A small self-supervised image encoder, trained from scratch: 32-pixel images, 2400 steps.
Rows from block 2, named by matrix and row number. Rows with one number belong to one neuron. Each number is 500 + 40 x the weight over its row's rms, rounded and kept within 0 to 999. All counts start at 0. Numbers have three digits each. After the name is the row's rms in percent of the matrix's.
# fc1: MLP up (model.blocks.2.mlp.fc1.weight, 320x80), inputs 0-79
# fc2: MLP down (model.blocks.2.mlp.fc2.weight, 80x320, transposed), outputs 0-79
fc1.120 067:403497500500500500500500500500500569500563623500500428450500621498500500557500499500500500500500500500500493500500500500500436500500500500400500443567500500415500500571500500500500554500500500500503500428500374500500467500410500500500546491
fc2.120 069:500500500500535500546500500500500500500500500500501578402500583500500456500500500500444500638500500426500500500500466500500500500500500483500500648500500500500500500498500500500500400500500500500647500413526540500588500500500500500500500500
fc1.121 045:540500500500500530579500514500500500503500500500500500500429482584436551500513554500500496434500549485500500549500615500500500500500500500500500500500500365500497512500500500457500500473500500500500500500378640500605430500500500500500500550
fc2.121 048:500500532500500500500500500500500500500499500500500500500500500500500500500383387500558500500500500320500405500500500500500500500413500500500500500500500500369500604467462500500500500500500500500500500500446500526500500500500467500386500500
fc1.122 082:600500500500500617436500500486500500500500500500500500459364500463500522500516567500500529478500500500500593500500420500500500500500500500393500500542500421479564476571493644500500500500500500500500500500500541500500500566500500500491517500
fc2.122 085:364476500470500581500500500500359500500500500500576500462500500500500429500363500500500572500500446533500551500428500500481500500500432522500500452500500418500499500500473500500500500500500402549562500500500500476500500500500500463511500500
fc1.123 135:500542500500500500432500500580483500479500500500500500516487559500556500440500500500500500432500500500500404634520523500609395500587500500503500500571474465452500558534500528419500507500500500529500500500500500572500456500514500500393500500
fc2.123 111:500587500500442500502500473500500500399500500555500467510500500500500500500500401561500500513500500492500500500496500500500500586500500500500500626500599500498398500500500556500500484493374500499623500558500500500500487500500500500579500500
fc1.124 074:500500500500500561500399500443546444500500515500642500603500500500500500500499452500500543500500500557551500500500500500550500464500500500500500410500500407500500559500428550395500500486541500500505580500545572420500500500500500500500500500
fc2.124 088:482500500505500621460500500500460500500500480500500476500500477521500444631500526500500540500500500500472500500500500500593500500407500500500533500500449500500500560500500534500464570500500403500500416500600500500500498427581609549500500500
fc1.125 090:500500458500500500530446500500500500500500500500500500398500500500578500500500567524500500500576500514489670500539500500500397500410500500500500500500469500620500455544500500500500431500500500500500500470416500494568500592500500474500500495
fc2.125 069:437500500355500500500500500500500586502500500500500500500500641500500509494500500500438500500500500500500500569500500500500500606500500500383500500500500500500500500500500551500500510500500500427500500500500500530500584500597400500500420500
fc1.126 090:500627524500500500500500500500500500500500500500500500599500500526500500442449598500500500500500500500500500571500500587500544500593501500549500470500500515500491500531525500500500500500500500359562500500500500500500500500500548485325487500
fc2.126 071:500500500500444500392500500523411500500500500500500574500486500500555500424500469500500500500409490500500500500431500500500460500500500500500500500500500500500500500412443500500618500500534607500500500580500500500500514531375500392548500500
fc1.127 068:500500500500386500500578500575500570500500500500500500500500500538500500500500500494500500500566500500416500480500500500500500500500500500500500330500500500450642500500500500500500500500500500500335500500500500500500500536571500500500500500
fc2.127 069:500465500486500391500500500470500385500500500500500500537500433500500500500500440500500500586500500500500500500500574500500500500696500500500500500500500500372548500500500500500500443500500500500500500409500500500500500500500500500500402500
fc1.128 122:500500500500500500642500500470500500500500500500471500500500560500500500500418500500490545500500420350500500500500500500500500500500500500498500500500500500500500426500500500500500405500500500500588500519500492500500474500554492651500625500
fc2.128 122:500500500500500500500500460500500545500401500500525500433500500500500500500500500486533500532498500500425512500500500418500420500500500522465587500427500509476500476500500500407500500500500500598500500390500580500500502554500612500523634539
fc1.129 087:500500500500500626500500538500500500500500500500500500500500449500500500500366500500429554555500516500425584500376500500500457500500449500381500500500500500448500500500500500453500500578500500417500500615500534500500500500500500500500500500
fc2.129 097:417434500346500500500500500500500527500500497500500502425500500500500500500418627405500558500500500500500500500500500549558500500500500555500500500500569516451500500415500434500455535500500500500500421539500431500466500500490482553500561500
fc1.130 109:479500448500541500458523500465402500500500500500362500549500500457500540500500500500500431500500428451500500500500526500411500500500500500500500500462500536500472500500416379500500500500500500500500500542500537500500500401500662500500500500
fc2.130 115:500500500432597500432608500495500500500500500500500403559500500395564500380605500500502408500500500500500500500500500500500500500495500500500364500500460500500500442500500500500500500500500500500426495500500443442500500500500500500500500500
fc1.131 071:500500500500533500500500500494500387500500500500500500500489500403456500500500500500500401500528500474500500500500620500590500500500623457500500500500500500500500559500500500470500478549500317500454500582500500500540500532500500500500500500
fc2.131 075:500500500397354500531500500500500554500500500555500500500500467500500500564500500495500618500500586496500500545509500500500375500500500426500500500552500626489479575500500390500500500459500500500500500515500500500500500500501500473500500500
fc1.132 110:500500500448500680415500500442500500500500500500376507500440500421500500528500500493549500500500500557462500500500500500500500515500500385500556500500500500500549434500551500500500446500449532590500500500500500500529411500500500500500500500
fc2.132 091:500500500500500500500500500500500500453484500500500500500500500615481500500500500500415500363500500500500549500547500500500594442500500500461500500432500500500500500500500646651500500500500500500500500500500430500500500500462394500538500504
fc1.134 099:500500500500500574524594500480500535500500470500500442500554500500500547396500500460500500500500412412500369500500500500500500500500500500500500506500500500500500427500500533489581512500601500500500500500555500500392500500500526500385430500
fc2.134 119:500500500463500445500399491500536500500564441500500503500432500500500563494500500573500525500370500506500500500500500500500572500500500605500500583500500485535603500500500500535500445599473412500558557500500500516496408500500500508497500500
fc1.135 068:500473500500500500500542500500500500492500608500500500500500488500500500500449500476500500500662530500500658500500500500500402500500379500500500500500511491544500406500408500500461530500500500500500500541416500500492500500500500444500500500
fc2.135 053:443500500500500500500500500500378500500554500500500500500500618500500500500525500527500500500500500480500500401491540575500500500512500500500497500500500500500500500694500500456500500500612500500500500589500500500500433500542500500500588500
fc1.136 142:453414500500536500528500496527500500500500500500412547500500622500462515500500500500500500500500500568500500514500425500512500336500500500500500500500551500500500500500500411473500500500500500500500500500500427500500500496500500493566500676
fc2.136 113:500500500500500500581364500454500442388500441500500500500573483451500500454500495500500500584466556500500500500500500500500452500500533500474500500500500405569486536500500500616500500500500500500500500500585433500500500500431500453592500500
fc1.137 164:500379532500500500500513468500500500540550317500495500500500500449500500500500563500500403500500500499500500500500555513500500580500570500500640500500500483468500572469487500500500500500500557500500500500500500500500504500500500434500500411
fc2.137 131:500584500500500385500500519500500644500508500500500369603500500438468500500500500500500500500500500500500530528500500500500500500512541516500454497561556578500563500500500500532500475500500533575476500500519586500500500500493500619500517500
fc1.138 075:500515408500500318500396500595500480500500500500500500500500500500500500500500500500500500625559500500567500500500500500587500500464500500500553500500507422500500500500452500500500570500500500500564584500500452500500502500500500500564500500
fc2.138 072:500500500500500500510500500500517500500500500500500466500500515402500500500500500500500500529341500537500500540337500500500500500500432500557500500500500599500472500500500500500463500502500500500500457500500593500500500500673500500480500500
fc1.139 043:500500500500500500500500500560500601500500500500500500500500616500500500500500375500500500575500500500500434500500500500500516500500500419500500500500431500500500500500500500500398500500500500500500697380500500500500500500500500500500500500
fc2.139 046:500500500500500500606500500500500500500500500500500500500651500500500452500500500500500500408340500428500520358500382500500500500500500500500500500500440500500500500500500500594500500500500500500517436500500500500500500500531500500500500500
fc1.140 086:500500643500500500500500500500500542500500500500500420500500500500500500500500500540500500500558500552500500500462500500500384500588500500452500500500500555500560364500471500500473600500500500500547357500500500500500525500573533500500500500
fc2.140 093:500500478500589362500500500500546417500552500500500500500500500500500500500500500500423442500508500606500500500500500500500500500500500392488500548500500500500586369500460515425500500500500500394500500438517500500500420500500500514500500500
fc1.141 081:500500500500500500500306445500538568500350500500500520484500595500500515500560500500500541500500500500500500500500500500405500424500463450579500500500500500500500473500500500500500558500500500437500500466500500500500433500500500552500452500
fc2.141 083:500500500500475500500528500500500524538500500495533500482500603500500500500500500532500500500500500500552500500500500500500500657470454500500531519500500566500500500439500542356434497500667500500500500500500500500500500630500500500500500500
fc1.142 073:565500548481500581500500500586500500545538455500500500463420519500500556420500500500500500500500500500500500557500500534500500500500500500520577500494500500500447416500500594500500395500403500500539500500500500500500527579500500500500340500
fc2.142 075:500542596500500500500454500500500500500500500500500500500500513500500500390500500490500500500500546500578403452500500500500500500500500476500500530618515500500481500500625469500500500500500383500500500563500398604516500405492500500500453500
fc1.143 114:500500423500500500500500500500500500500500500500500500500500500500500592404608500500482424500500500438500500500570500500500537500425481500554500476500561500500486500500500500385500500500500537500500599418500439551463500459500468500500622585
fc2.143 126:416500500500471500500575500500500390500500500500500427500500500413500614500500521500500530550500500500500500500500383500500500500500555500605500413469500573500500500500500508500575500500444500434500500500455500533429500500500500534500531587
fc1.144 165:484500500500500500500489472500470545458504612500447500500600500488461500500500500500500612553500500434471500457484489475500502549500500500500479401515503500500463521413500437500500546541531500550589500500500575500500500619500500500500408454
fc2.144 139:500500580470500500442500500500500500500468500500500601500500500500533535484500545602500500483500500500500500500478500520500500552500649524500500500518500500500500500500393500495491500500456500500511500467580397651561500500500500465500556462
fc1.145 082:500434500500500500412500500500500500500500500500500500500523500500500500500500500500500500500500480500500362500594500500500500500407500500500648390500500500500515500500599500544500560500500500500434500500500500500505479500500500500657500500
fc2.145 078:500500500500500500500448500612500560500500500456448357500500500550428499500500500500500500500519500500500527500609362500500500500500500500500500546500500611500500500500500500500500500500500500500500421500529425500500500500500500500500500369
fc1.146 054:500500500563530500500500442604500500500500500500500500500500494500521500496436500417500500500523500500500500500500500436569542555566500500500557500500500411500629500631500500500500500544500624500500500500517500478550500383500487500500500500
fc2.146 058:500500500500500554533520500500500500413500500500500433500500500572533500411541500500500500500500500500500500500500500624500500500500500500500500500500515359500500500500463500432461351500501500586500500500500500362437500500500500500500500500
fc1.147 022:500500564500500500500500500500500500500631500500500500500500500500500500396500500500500584500500500500500500578445500500500500500500500560500500404450500441500500500398500500424569500500613500500500361500500500500500500500548500500575500500
fc2.147 023:500500500500500625415500500374500500500500437478500448500500500498524500500500500500500500500500500500500418500500500500669500500500500500500500500500500500500500500483527500568500500500500500500491500500500500500500500500500637500552500362
fc1.148 094:500500500500500500500426500500500543500500417492500500500500500500500500500562503500500500669500500423500580500500520500500500500529500467500500340500500500430500500439500500500500500500500500500500500449500500500500500500631439500500585458
fc2.148 087:536500500500443500500500500500500503564452500500602524452500500386500384500500500500500500563500500500350500500500500500500500500500500500500500378500500500429500500620518578500500474500500500500441431500500500500500500500530500500500500500
fc1.149 107:500500500500567500500500500500500500500500500500500500500500563554589500500500500500500500500440500504500521500500500598500500434500516576541503500500500491500502388500500420500500360544500500500500500500500414500543500500588500604620500500
fc2.149 107:500500575500500571500500500500500577500393500500500486478500500430500495500500409500513513500500500500466537500500500500500500500500567380500650500500500500447500500500500500500500500500500500565500500500500500516500500500500500500500684500
fc1.150 117:500471500500500500500500444500500500510500500500412500481500500478500500500500500500500492500390500522500581500500381500500532552424452500500634500500457508500500461544500500574500510690500500500500457500551500500500500500500500500522500500
fc2.150 109:500500564500500606500538513500376500500500500500438582434500500500500500500499500500500500467610500417500500541500494500500500500500500500500502500500500460463500500492500579500455500500500451500603500500500534375500500476500500368500500500
fc1.151 098:596555563401500534500500500500498481500500500550500459500594532500500500434500500500487500500500394500500563500500500481500500500500500500500500468457566500374500403500395500500500500500402500572500446500500500500500500533530500500500557500
fc2.151 088:408500496500500478500500565500500390500500500500500500536500427507500501500500572500500518500500579500500500500500459500500519377500500508500448500500500669500591454500500500500500482500500500500500453456502467500500500380500500426500500500
fc1.152 138:500500500442500500550500500449500489500490423500500450500524500515472500500456500500500442500477429500500500500500500500500500582558563500500525406500500500500537500500533551403500507661500500500500500500500478500523500500500518560448423356
fc2.152 112:500500500500500500500500500500500446500599500500500591500500500522500500600500516500500500500500520492500399490636539491500500500500500500500500500500500457500601500500500374500645500565484496500455500500500550508500437500509500500558500500
fc1.153 058:500500500552494500500500500500500500410530500517500540500478500500469500474500500500532500646500500377456500500500568500500500496428500500500500500500483500500389500500502500500390657476500500500500500500500500500500493500395500455500500500
fc2.153 055:500500500391500500500647500500500500500500426500500500380500500500500500500500500504508500500400500500500500455565500357500500500500578500500500500500448500500500500500500500500500500500500500403500500500500500500500500584526500500610500500
fc1.154 034:500536500500500500500500500500500426500500577500500500451500500500500500500500376500500500500500590500500500570500500500500500500500428508363500500451500500500500573500500611609607500552500500500500500500500500500500500458500595500500439500
fc2.154 040:500500500500500488500500500599500500500524500500500500500500500500500500470500500500500500448500500598500500500500500500500500500500500500500500500581364500533500576500419412500596478500500500500500590500500546493500500500500500500500500305
fc1.157 084:500500500500500410500500500500500500500500500500500500351500380500595500500500452500500436500597500500500658500500500500535523500500500500500500500500500600500500538572483500495510415468480500576496500500500500500500500500500500500500500500
fc2.157 079:500500511500500500500500376500500500500500562500500414500500500500500432550500500500500500359500447483478500500500612500434533511500500484500514500598500655500500468500500500500500500500500500405500481500500500500500523565561500500500500500
fc1.158 028:500500500500574659500500500500500500579500500500500500500500500430500500500500500500500500500500500500500500500441500570376500500500500500500500500500500500500550500500500500500500500500500530500500500500500500500649500500406347500500571500
fc2.158 026:500500500500500500500500500500500500500500500500470393500500500500500500500500500500500450500500500500500500326500500500500500595500500500500500500544500606500500380500392500500500452500500500500500500500500500500500500500500426500371600500
fc1.159 130:500572531500500500500500561500500525500500467500500500544643500487425500500500500500500500546467500500500500500500500500500500500500508500575500500500500396500500426500500560439500401531529513500500500500452469500500500395497434632500581464
fc2.159 121:500500579500447488500500500516500538500500500500500412500500500500500500500500548500500500500524500534500500500500532450590514500327500500500500500496500500500590500500628415500500565500487500500500500500440500500425412539595500500500500500
fc1.160 025:500432500500500500500500468500462656500500500557500500500500500491574558500500449500500409435500500500500500436500619555500443500500621466500500500500500500500500500379500500500500572500500500459500500500500500500414500500500500500500500500
fc2.160 027:500500589500500500500500500500500548500500500412500500500500639500500500500500500500500500500500500541560500500500511472539500500500500500500384365500445500594500500500500500500500500500500500500500500500603500500500670500500500500500500500
fc1.162 116:500500500385500500492500451500500500500423500500500500482500500481500488500500454500549500469500500500513571500568500500492500557500500500472500383500500543500500500556512551633500656500609500500500500500500500500500500500500405546500500500
fc2.162 117:452500500500500500403500500507500500500525415500500500500476500500591500500500500500391500628498500500500500500500500594414377528500500500500500500500450500548500500577500500500500500463500500521500500500623500500500566500429500500500455500
fc1.163 085:500500500500500431500500500500500500500500384500500461500500500500500500500500481371500500578527559500500566500632500500500500511500500387500474500500500624500500500500500500500500500500500500535500500617500446500500500462555500500561435500
fc2.163 077:500500500500460500500638500500500500500467500500500579500500461500500500500500626500500500434500500500500500517624500500397500500500500488500500535500500500500500500547500500500655500500522500500565500500500500500500500500500500500500359500
fc1.164 091:471540455500500500500363500460576500500531567500500500452620500500500525485500500500500500500500478409500500500442500537500500500500500500545500500500500516500500500500500500500545459518589362445568500500500500500500500500579406572500500500
fc2.164 083:500500500500500505500500500500500532572500465500500447500500500500449500571500500500500611605562500500411500417419500500500500500367500500500500500500473500543517500500500500407500500612500500482500500500500500524500500436479500606446500500
fc1.165 111:597500500500500500500397500500488392500500500395500416500500500500500500500500500500500500500500500574501607500515500500538500500500500500500500403500500491527551400500500500589500500500477500500572500500500500469500500529560427539500603492
fc2.165 114:499500430500500500500517500500500500500500500500500538500434500500500500500500500558455530364464394500500627500500500500462500500500528515500500426500560614464484500500434581500496559500587500500485500500500523526413500556500500441500500500
fc1.166 087:552500500417500559553451434500500473500549500500563497500500419500500500500500500500500568500500541500500651500500500500500500500349500500500537500500517525500500500576426500406500471425500500569500500500500461500552465500528500500500500500
fc2.166 072:500500500500500581500500607500500500500550556500500500500500500685500500500500536500500500464588511500500500500411500500500557515421500500497530500500500566578500500491500500500491500500601424500500500500500509500500522413500500500420500500
fc1.167 059:500652500415500500500506495500500531500500500500619500500500500500500519542500500623500500385500500500500500500500499500500500500552453500500500405459500522500500529500469500500500500500500500623626500500500500500500470470500500500539500500
fc2.167 054:500500461500500500500500500500375543500500565500500500500528500546459500637580446500500500500500434452500500500500500451500500500500500500500500500500500500500500649454500500500355500500605500500500500500500500500500571500500500500463500500
fc1.168 109:522464500500532500500582500500500500500458346500473500500541500500500445486500500576500417591500500500500509500500612500525500500500566427500500485500500500430500578481500500498500500500500445500500500500500500500500500500500500443500500340
fc2.168 094:500500500500500500644500500500474554500425500500500517500500526375480500676430500500553500500500625500500500500500500500500500500500500500500500500500500564500611500500498500500500500500561500527500500500500500500500500500500452500500500442
fc1.169 078:500500500502417500516500500500500593500500500500500500467500500569500500450500500423500500500504389399500569500500500500500500500611508533500500422500500598500542500500500612470500500500500500500500500634564500500500507500553500500500464500
fc2.169 062:439500500500676500500500522500661423500500500500500600500500500500500500500500633500500521500500651500500500500500527500500500500500500500460500500500500500444500500500529500500500500500543500500500500500500500520500500500500537500500500500
fc1.170 092:500450500500500500579500375500500500500500500500500482500356500500500500500500497500500439500500500624500574500563366500500500500500500500546500500510500500500500500500500500500359500500383500500500500490500500500500500500500500500500500500
fc2.170 103:500417500513500557500500500500500500500404500477500500500500500500500500495340500557500379500500500454500500500500555500500510423421500546500500469520500500500561500489601500500500500500500500500500570500428492500485399500500500410471500500
fc1.171 022:500500500500500500500500500500500496500500500605500561500500500500500500500500355500500352500500500500500440500500500500500500500500369500500500500500500500500500341500411500500500500500500500613500500500500559500500500500500500514500500500
fc2.171 029:500500500500500500608500447500500500500500538500500500583500500500500500523594500591500500500500500500519500500500500500423500395500625500568500500500500500500500500500500500500436500500500404533469446500500500641428500500500500500500500583
fc1.172 107:500508500500500500500500500500500500500500500500500500500455500500500500632500477500500513500500508500500500500419500500558500500557500500448500500500447497644500500500621500500500601550500512482553331453500500500500500500535441500500500454
fc2.172 098:500500500500452500500500500500500379500500500500500554500490500464500500500500500500500500500500397500500500500500500500500500500500485443522500500500500500500500418577500500361500618500500462360441500443500500500500449426500420547540500500
fc1.173 132:500500551500500500500535545500469614500500500500500500490500456500500540500500500500437500500500500500555500500500500610500500529500500380512500552540500597500458500500500384460547574500500616500576500500500500420500500500500500579500511500
fc2.173 110:500500500489500503521500500500553500500443500500500500500500500500474500500500562500500500500417461539500500500500500500557500500500430500500500506500515626500626500500500500500488432500604500500466500585500532500500500500500500500500371659
fc1.174 113:500500527538499500500500419486500500500460500500348500694606528500500500500500500500500500453500518500535500500500500500500500500500500500500500500500500511486551512500500556500500438500355500500500472568500500500500500500500566500490500500
fc2.174 101:500500500500500500500340551554500500500400500500627500500500500500500500385500577500466500556500508500500500594500500500472540500500630436500500500479500500593500500500500500500500500500500500500467500500500500500469500500498563500500500500
fc1.175 047:500500500500500500500500500587500516500500500551500500500500500466500500500565500503500500500500500500500500599500500500500413500500500422500500428482500500500500428500620500500500500717500500500500422500500487500601500500500500500500500500
fc2.175 046:500500500500500653500462428515500500500500452500500539500426500500500399500500500500500500500500500500500500500500500484500425500585385500500500395500500500436613500500500500500500600500500424500593500500500500500500500500500500500500500500
fc1.177 123:575524500500500570500349500500500500500500560500500500366500500500500509500428479500500500500407508498546500500500500500500500430500500500500500442500500385500500509500474500564500501500556500500584500500500500500500500636500500500532500500
fc2.177 129:424500500459500500500500500500500500500421500565531500500500500500500500500500544500558500500457410423500500500461500500500479500475500500448500375500458500501500500500500500500500500480500372500500500500500500500500510500662563500500572614
fc1.179 121:500500500500510500500487413500517500500500500500500492500221422500500503478500500500500500500536500439500500508500500500500500500500500500500500500468458500469500500500500449423500520574500483500500500485500571449438500500500500500500500513
fc2.179 108:500500500500500500584483587500500500500500500500500500500500403500441500500458500500500500486500515500500500500500500500500400500500500500467500408577458489500500500411500479359500536500500500500500500471482331500500539500583500549500500523
fc1.180 031:448500500500500465500500408500500500500500500500643500500500500568551500500500563500406500500500500500500500500620500500500500500500500500590500451500371500500500593500500446500500500500500500500500500593500500411500500500561500500456500500
fc2.180 034:500500500500500500500500500431500500500500500500500500627587522632473500500500500500500588500500500500410500664457500500500500500500500500500500500500500500500425500447449500500500500500500500500500500500500500357500500500500500500500431500
fc1.181 078:500500500500522490500500500686500500500500500500500500479500500570500522500500477500500500500500500485500500500470547567500500500500426431500500439500500500587559607500500523500610593428500500500500500500578500500500500500500500510500405477
fc2.181 086:500584500535500500500500461372500500500500500500500500500588505500500500611531500500500500500528500500500500500500500500500545599500572483500500500514521524444500532575500500564500500581500500500539500428500500500541500500500502500500500319
fc1.182 095:376500500500500500361467500436500500500500500500500500500570510447471500544500500500500500500500473500535500487500500500383500500500500500500500500500500381578500500500417459500500500500598500537500521500500500500500500396513604500500500500
fc2.182 110:433500452468500500381500500603500450500500468500500500507500500500500500500607529500417500500491486500500500500438500580500500500500437500500500500500500390566500509500500500605500500500500600500500500500562500482542500500500500566581500560
fc1.183 095:437602500500500500500500500500500500513500500500483500500620517446428500500457500409485554500500571578500566500500500402512500505500549500436500500500500500500500500500500500500500338500500500500522500618500500532500500500500500500500560500
fc2.183 095:500500500500500500519440500500500500613561500500500500500500500500500498500513500403500601500500374500500500500500500466500500500500500536504500496544500650500494500500500500408577500567500622500537500500500500500500500500500581500559500500
fc1.184 138:500500500500500479500472500500500500500500500500500500500500500357476500364500500500500500535500500500500500500587500500567500500500500500445470500500500500500398573500482500500500416526456500447500500613500588500500528500427500599500571500
fc2.184 146:402352500500500500500500451500500424500523521500500500500500416503500500500467467500447500459500500500427460465500500500500500391500500500474500500438500554500578500576505500500500500500592500468395500500455409500500500500500521500556500500
fc1.185 058:500442470500500500433569500602500292500500500500440500500500522500500498524500500500500500500500500500500372500500500421500500500428500500500500401500562500500540500500500500500500589500500500500500500500532500477500500500500500500500500559
fc2.185 071:500500500500416500500500500500500500500500500500500500500500531500500517500562506420591584500500500500500500426500500500500500621500592565500500521500500500500500500500500463464500500599458412539541500500500477500500500633500458500500500375
fc1.186 142:500523500500536500433385500500479500500519500468428500529500500500500583500500500500500510500500500488500500500460500500500500502500433500500505500518327583500466500500500535500500460500511615500500500495342500500500500500442555500458500493
fc2.186 133:500500500543591500459500500582539469500537500500500582426500549504421500500477500500500500500500593585500571500500526573500500500500500500500500418500500500500500500500500413500500500461501631500500529390500500500563500500500500500585500500
fc1.187 115:396500509500500589500505500500500406500500500500500500500574500518500500500572419500500500664500500500500498500500501494500475500490500500536369506476500500604408500500500500500500500500500500538500536500500486446500500500500396525500500500
fc2.187 099:500500500435500500555595467379500456500500500500500500500500500500608500500500500500500500500500500500500500500369500500500475500500500436500575500435475500500412500529392500565378465500500427500502436500500500500500500500500500500500500500
fc1.188 123:433500500475500500500500500500500459500544500500388500437500383464500558500500500590534393500500500500500477500500500565439500500484474500473500500395522500500489629500500614482500596500500500500543500500500500500486500473500500486500500500
fc2.188 129:500531500534500454476500500500500500526500500550500500487398503500500500500500500500465450500508491528420583493500507500580500500520489500516546487538543599543500460500371581524500500500646500500500584500500500500500590540483500500500553480
fc1.189 030:500596474500500500500500442569500500500500576500500500500500500500500500578426415500500500540500498500500500561500482500500500550500500428500500500500411500596500568500500500500500436609500464500500500600500500500500500500500424500500500369
fc2.189 032:500500526500500500500555500500500500500500655500500500500518483500500500500500500464500588500500500500500500500500500476500500500500500500500500500500500500298374500500500511500500500423500527598406500500500500500500500500495446573500500500
fc1.190 122:500486500500569500500426500500500500500500492500626500500440500500573600500500574461500500500450500554456500500516500500500500500598500500592500504500500500351500563519500500500439500500552500485500500512494500500417420500560500500500500500
fc2.190 102:500500500547463500500500500477500451402500500575583500510500500586500385500488500565500500500500500353500510500500435500500500500500500453500500500500500500559383500500500500488500459500500500500500500564500500500540500500500420500379500500
fc1.192 055:500500500500500500500500500500500565558500500500500427500500500482500500500500500668500500596500500500500611407533382500500500466500584500500488500500500500500500500500500587500437500500500615500500409499500500500500500500500501500500486500
fc2.192 052:500500500500500500500500612500547517500505500484500601500500500500547500455500500500500500500500500500463500584500500500513500357500500500500500500500500471697500500587500500500500500500500620500500500500500500500500529500500500420500500500
fc1.194 044:500530500500500465500500500399500500500500500500500500458458390500500500500500462460356397472539500500500500500580649500553500500500500500500500500500500500500506500500500500500500500571500500574500500500452500609500541427500500500500500500
fc2.194 056:500500513439500500500500500674403500500500500564500500500463507471500500500500500500500500500500500500500500500500500487519500500500370500518500500500430630500513500518500515576500500500500500475547544433500577500500500500500500500500426394
fc1.195 071:384500500588500526500500500411500500601500500500500500500500500500500591500553545500498500500500500479500500500500504402500410500528500500500500502568382413500500500500500500500585500500500500388500500500500468500500531444500500430500500500
fc2.195 077:500500437500440500500527411529500500500500578500500500500500500500500500500500486500448500498500500500500500500500500500534426594500500470500511500500500500500500500500496500500500351500500500500540500500500571328500500500500387389500500455
fc1.196 067:500500385500500500319500500500500500500539500500500500500513528500500548500500500500500500500500500500500500584628500500429442543500500500500574500545529422500611543500570500500500510500500500514500533491500500500500500491500408500500500500
fc2.196 054:404500500500528500500327500500500500521500611405500500500500570500500500500500500500500500489500500500500500500500500604500500500500500500500443500500500500500500500500397500500567500450414500500572536500500500500500500397500500572500500500
fc1.197 096:500560500385500500586582444556500500500500500500500500500500500500500500500500500500500500512390500500500500500500500500621500500500500500441450500500623429500567500401464500500500500500443500500500500568500500500500500516500500500447603491
fc2.197 075:500500500500500434427500500553500500653409500570500471500500500420500518500500500500477500500500500500500500500500478500500500506500538500540500500500500505500500500500500500500500500444500450500500405500500701500500500579500536558500537500
fc1.198 053:500500353500500500500500500500500614339500447500500507500500500500500500500500500586500500500463500500500432500500500428500500500489500500500500500476500500500500500500500500500620500500500500500545565500500500500500500500579500500500500364
fc2.198 048:500500500500500500574500500500500500500500500500500500627352500396500500500500500500500500500500500500500500500500500500377500500416500500563391500500500500530500500500529540636500452451500500500500500500500500500500586500500459500500500500
fc1.199 038:500418500500500500500393500575564500408500500500500500500500500546500500579500500500500375500500500500442349500500500500500500500450500500500500500500500500500500500500500449454500650500500500500500500500500500500567500500500500500413500500
fc2.199 039:493500501500500516500500429500500500500500500500500527500510500500534500555493500500500500500475500500500500500557500584500500622500522500500500500500500555500443500500500487500500500371500500500500500500500500500500500735609500500500536500
fc1.200 085:451464454500500500500500500500500500421498440467536500500442500500500500500500500466500500500534500500500500500500500500500500711500500500500500500541500500500419359500500529500500540500500500500500500500500500586603484500509463500491596500
fc2.200 082:500500549500500500562500389500500540500500500500500418467500535422500421500500500564500500500500500500500519500511500500500500500500500500500500500500467500500643500500500594500500560303500500556500487500462500500500552500500538500500505500
fc1.201 130:500500438500500459500500500429500500466408461500500511550500500500500540500465500500500535500500500500500612500500500450500500500571424500500500500500518601500500500500489500500500519366498440500500500500500500500430438419500500500433647500
fc2.201 116:500500500500500500355500500500548500455500500531500500500500500468500500500500500500500500500500500500572500500407500500500547500500500500500481500500500555500500500500500500577490377426446635423500500564500500500500500500500500402500617500
fc1.204 153:500552480500500500500500449500418500500500572500500619500500500500426500500348500472500500500535500500511500500500500500589500500456500500427500500500500544577500500500500588500437500500500616500500500500478500500500500460500604500433500500
fc2.204 140:500500560500500566566500500500500545546500500500448398500609558500500500393500500500536505500500500506408500500503479496425500500518500500500500413500483480501459363500500500500500501435500500591478521500500443500500500500500511459500591500
fc1.205 062:500500500500500500500522500500467500500461527543508500502500500500500500500500500479500500506631500500500709500500500500500447427434366428391500500450544500522500500500500500500500500484500500500500475537438500500500500500500500500500500549
fc2.205 053:500500500484500500509500500568500500500606500500500500500500500503500552500500500500500500500500500500500356500500500500449500500500500500500500500500500500500500563632486541500631500500642500463500500500412525500500500500500500500376500500
fc1.206 125:500500500500500500500500432500500531500500500500539500477500589496500515500636500500500500500500500564500496509500537500500500401530500500500500500500497500500500500500500233500500500500500500500500550500500500558500500500503500500489500500
fc2.206 106:500500490485500514590500549500483500500500500500500500480500500500500500500500500489500565500500500500500500500500500500500354500535422517500500369500500595500500500500636431500403500500500500500500500467500447500500531360500500500500500500
fc1.207 115:500500500500431500536500491508520452500515500500367433500500500413500500500500500532500392500462500500524500500500500565500500500500500460471548500500500500462500500538500500529500500500500500694625500500479500516500500500519415512500500500
fc2.207 120:500500500500459500500500500500553559424500541500500500500500553500500500500504500537500500470500500384540500447513500500500474500500500598500500588500500544467500500328500500500500500500398500556500500583547524597500500500522500500500428500
fc1.208 128:500500500535500500444467446500494497500554500500500576500296500500565557590421500500495500500500500517500430515500500489500500500468500500500500466500502406500438500500500500500500422549592500500500500500500482539500574500500500500500551500
fc2.208 143:500500593500605515500500500508500500500500500431500500500476580496549500528500500602588379500500553500500500500556583565482500500500500533500512435472505469500500500522554500481500500402500500500505478500500500500580513500498589473500582500
fc1.209 089:500500500584500500500487500469500500500500612500539500500500500500500554500615500461476500566500500484500442500500500444386500500500500500500500342500500500538500500500500497505470500500500508595500500421541500500500512500388425500500478518
fc2.209 089:459500500500500500500500500500500500510500500500537455500500500500447500500500500500500499483500506448343500500500562412500614500500500500500613500542500500500500500500500500475500500500447481500358500500435500500500500500362500527430502500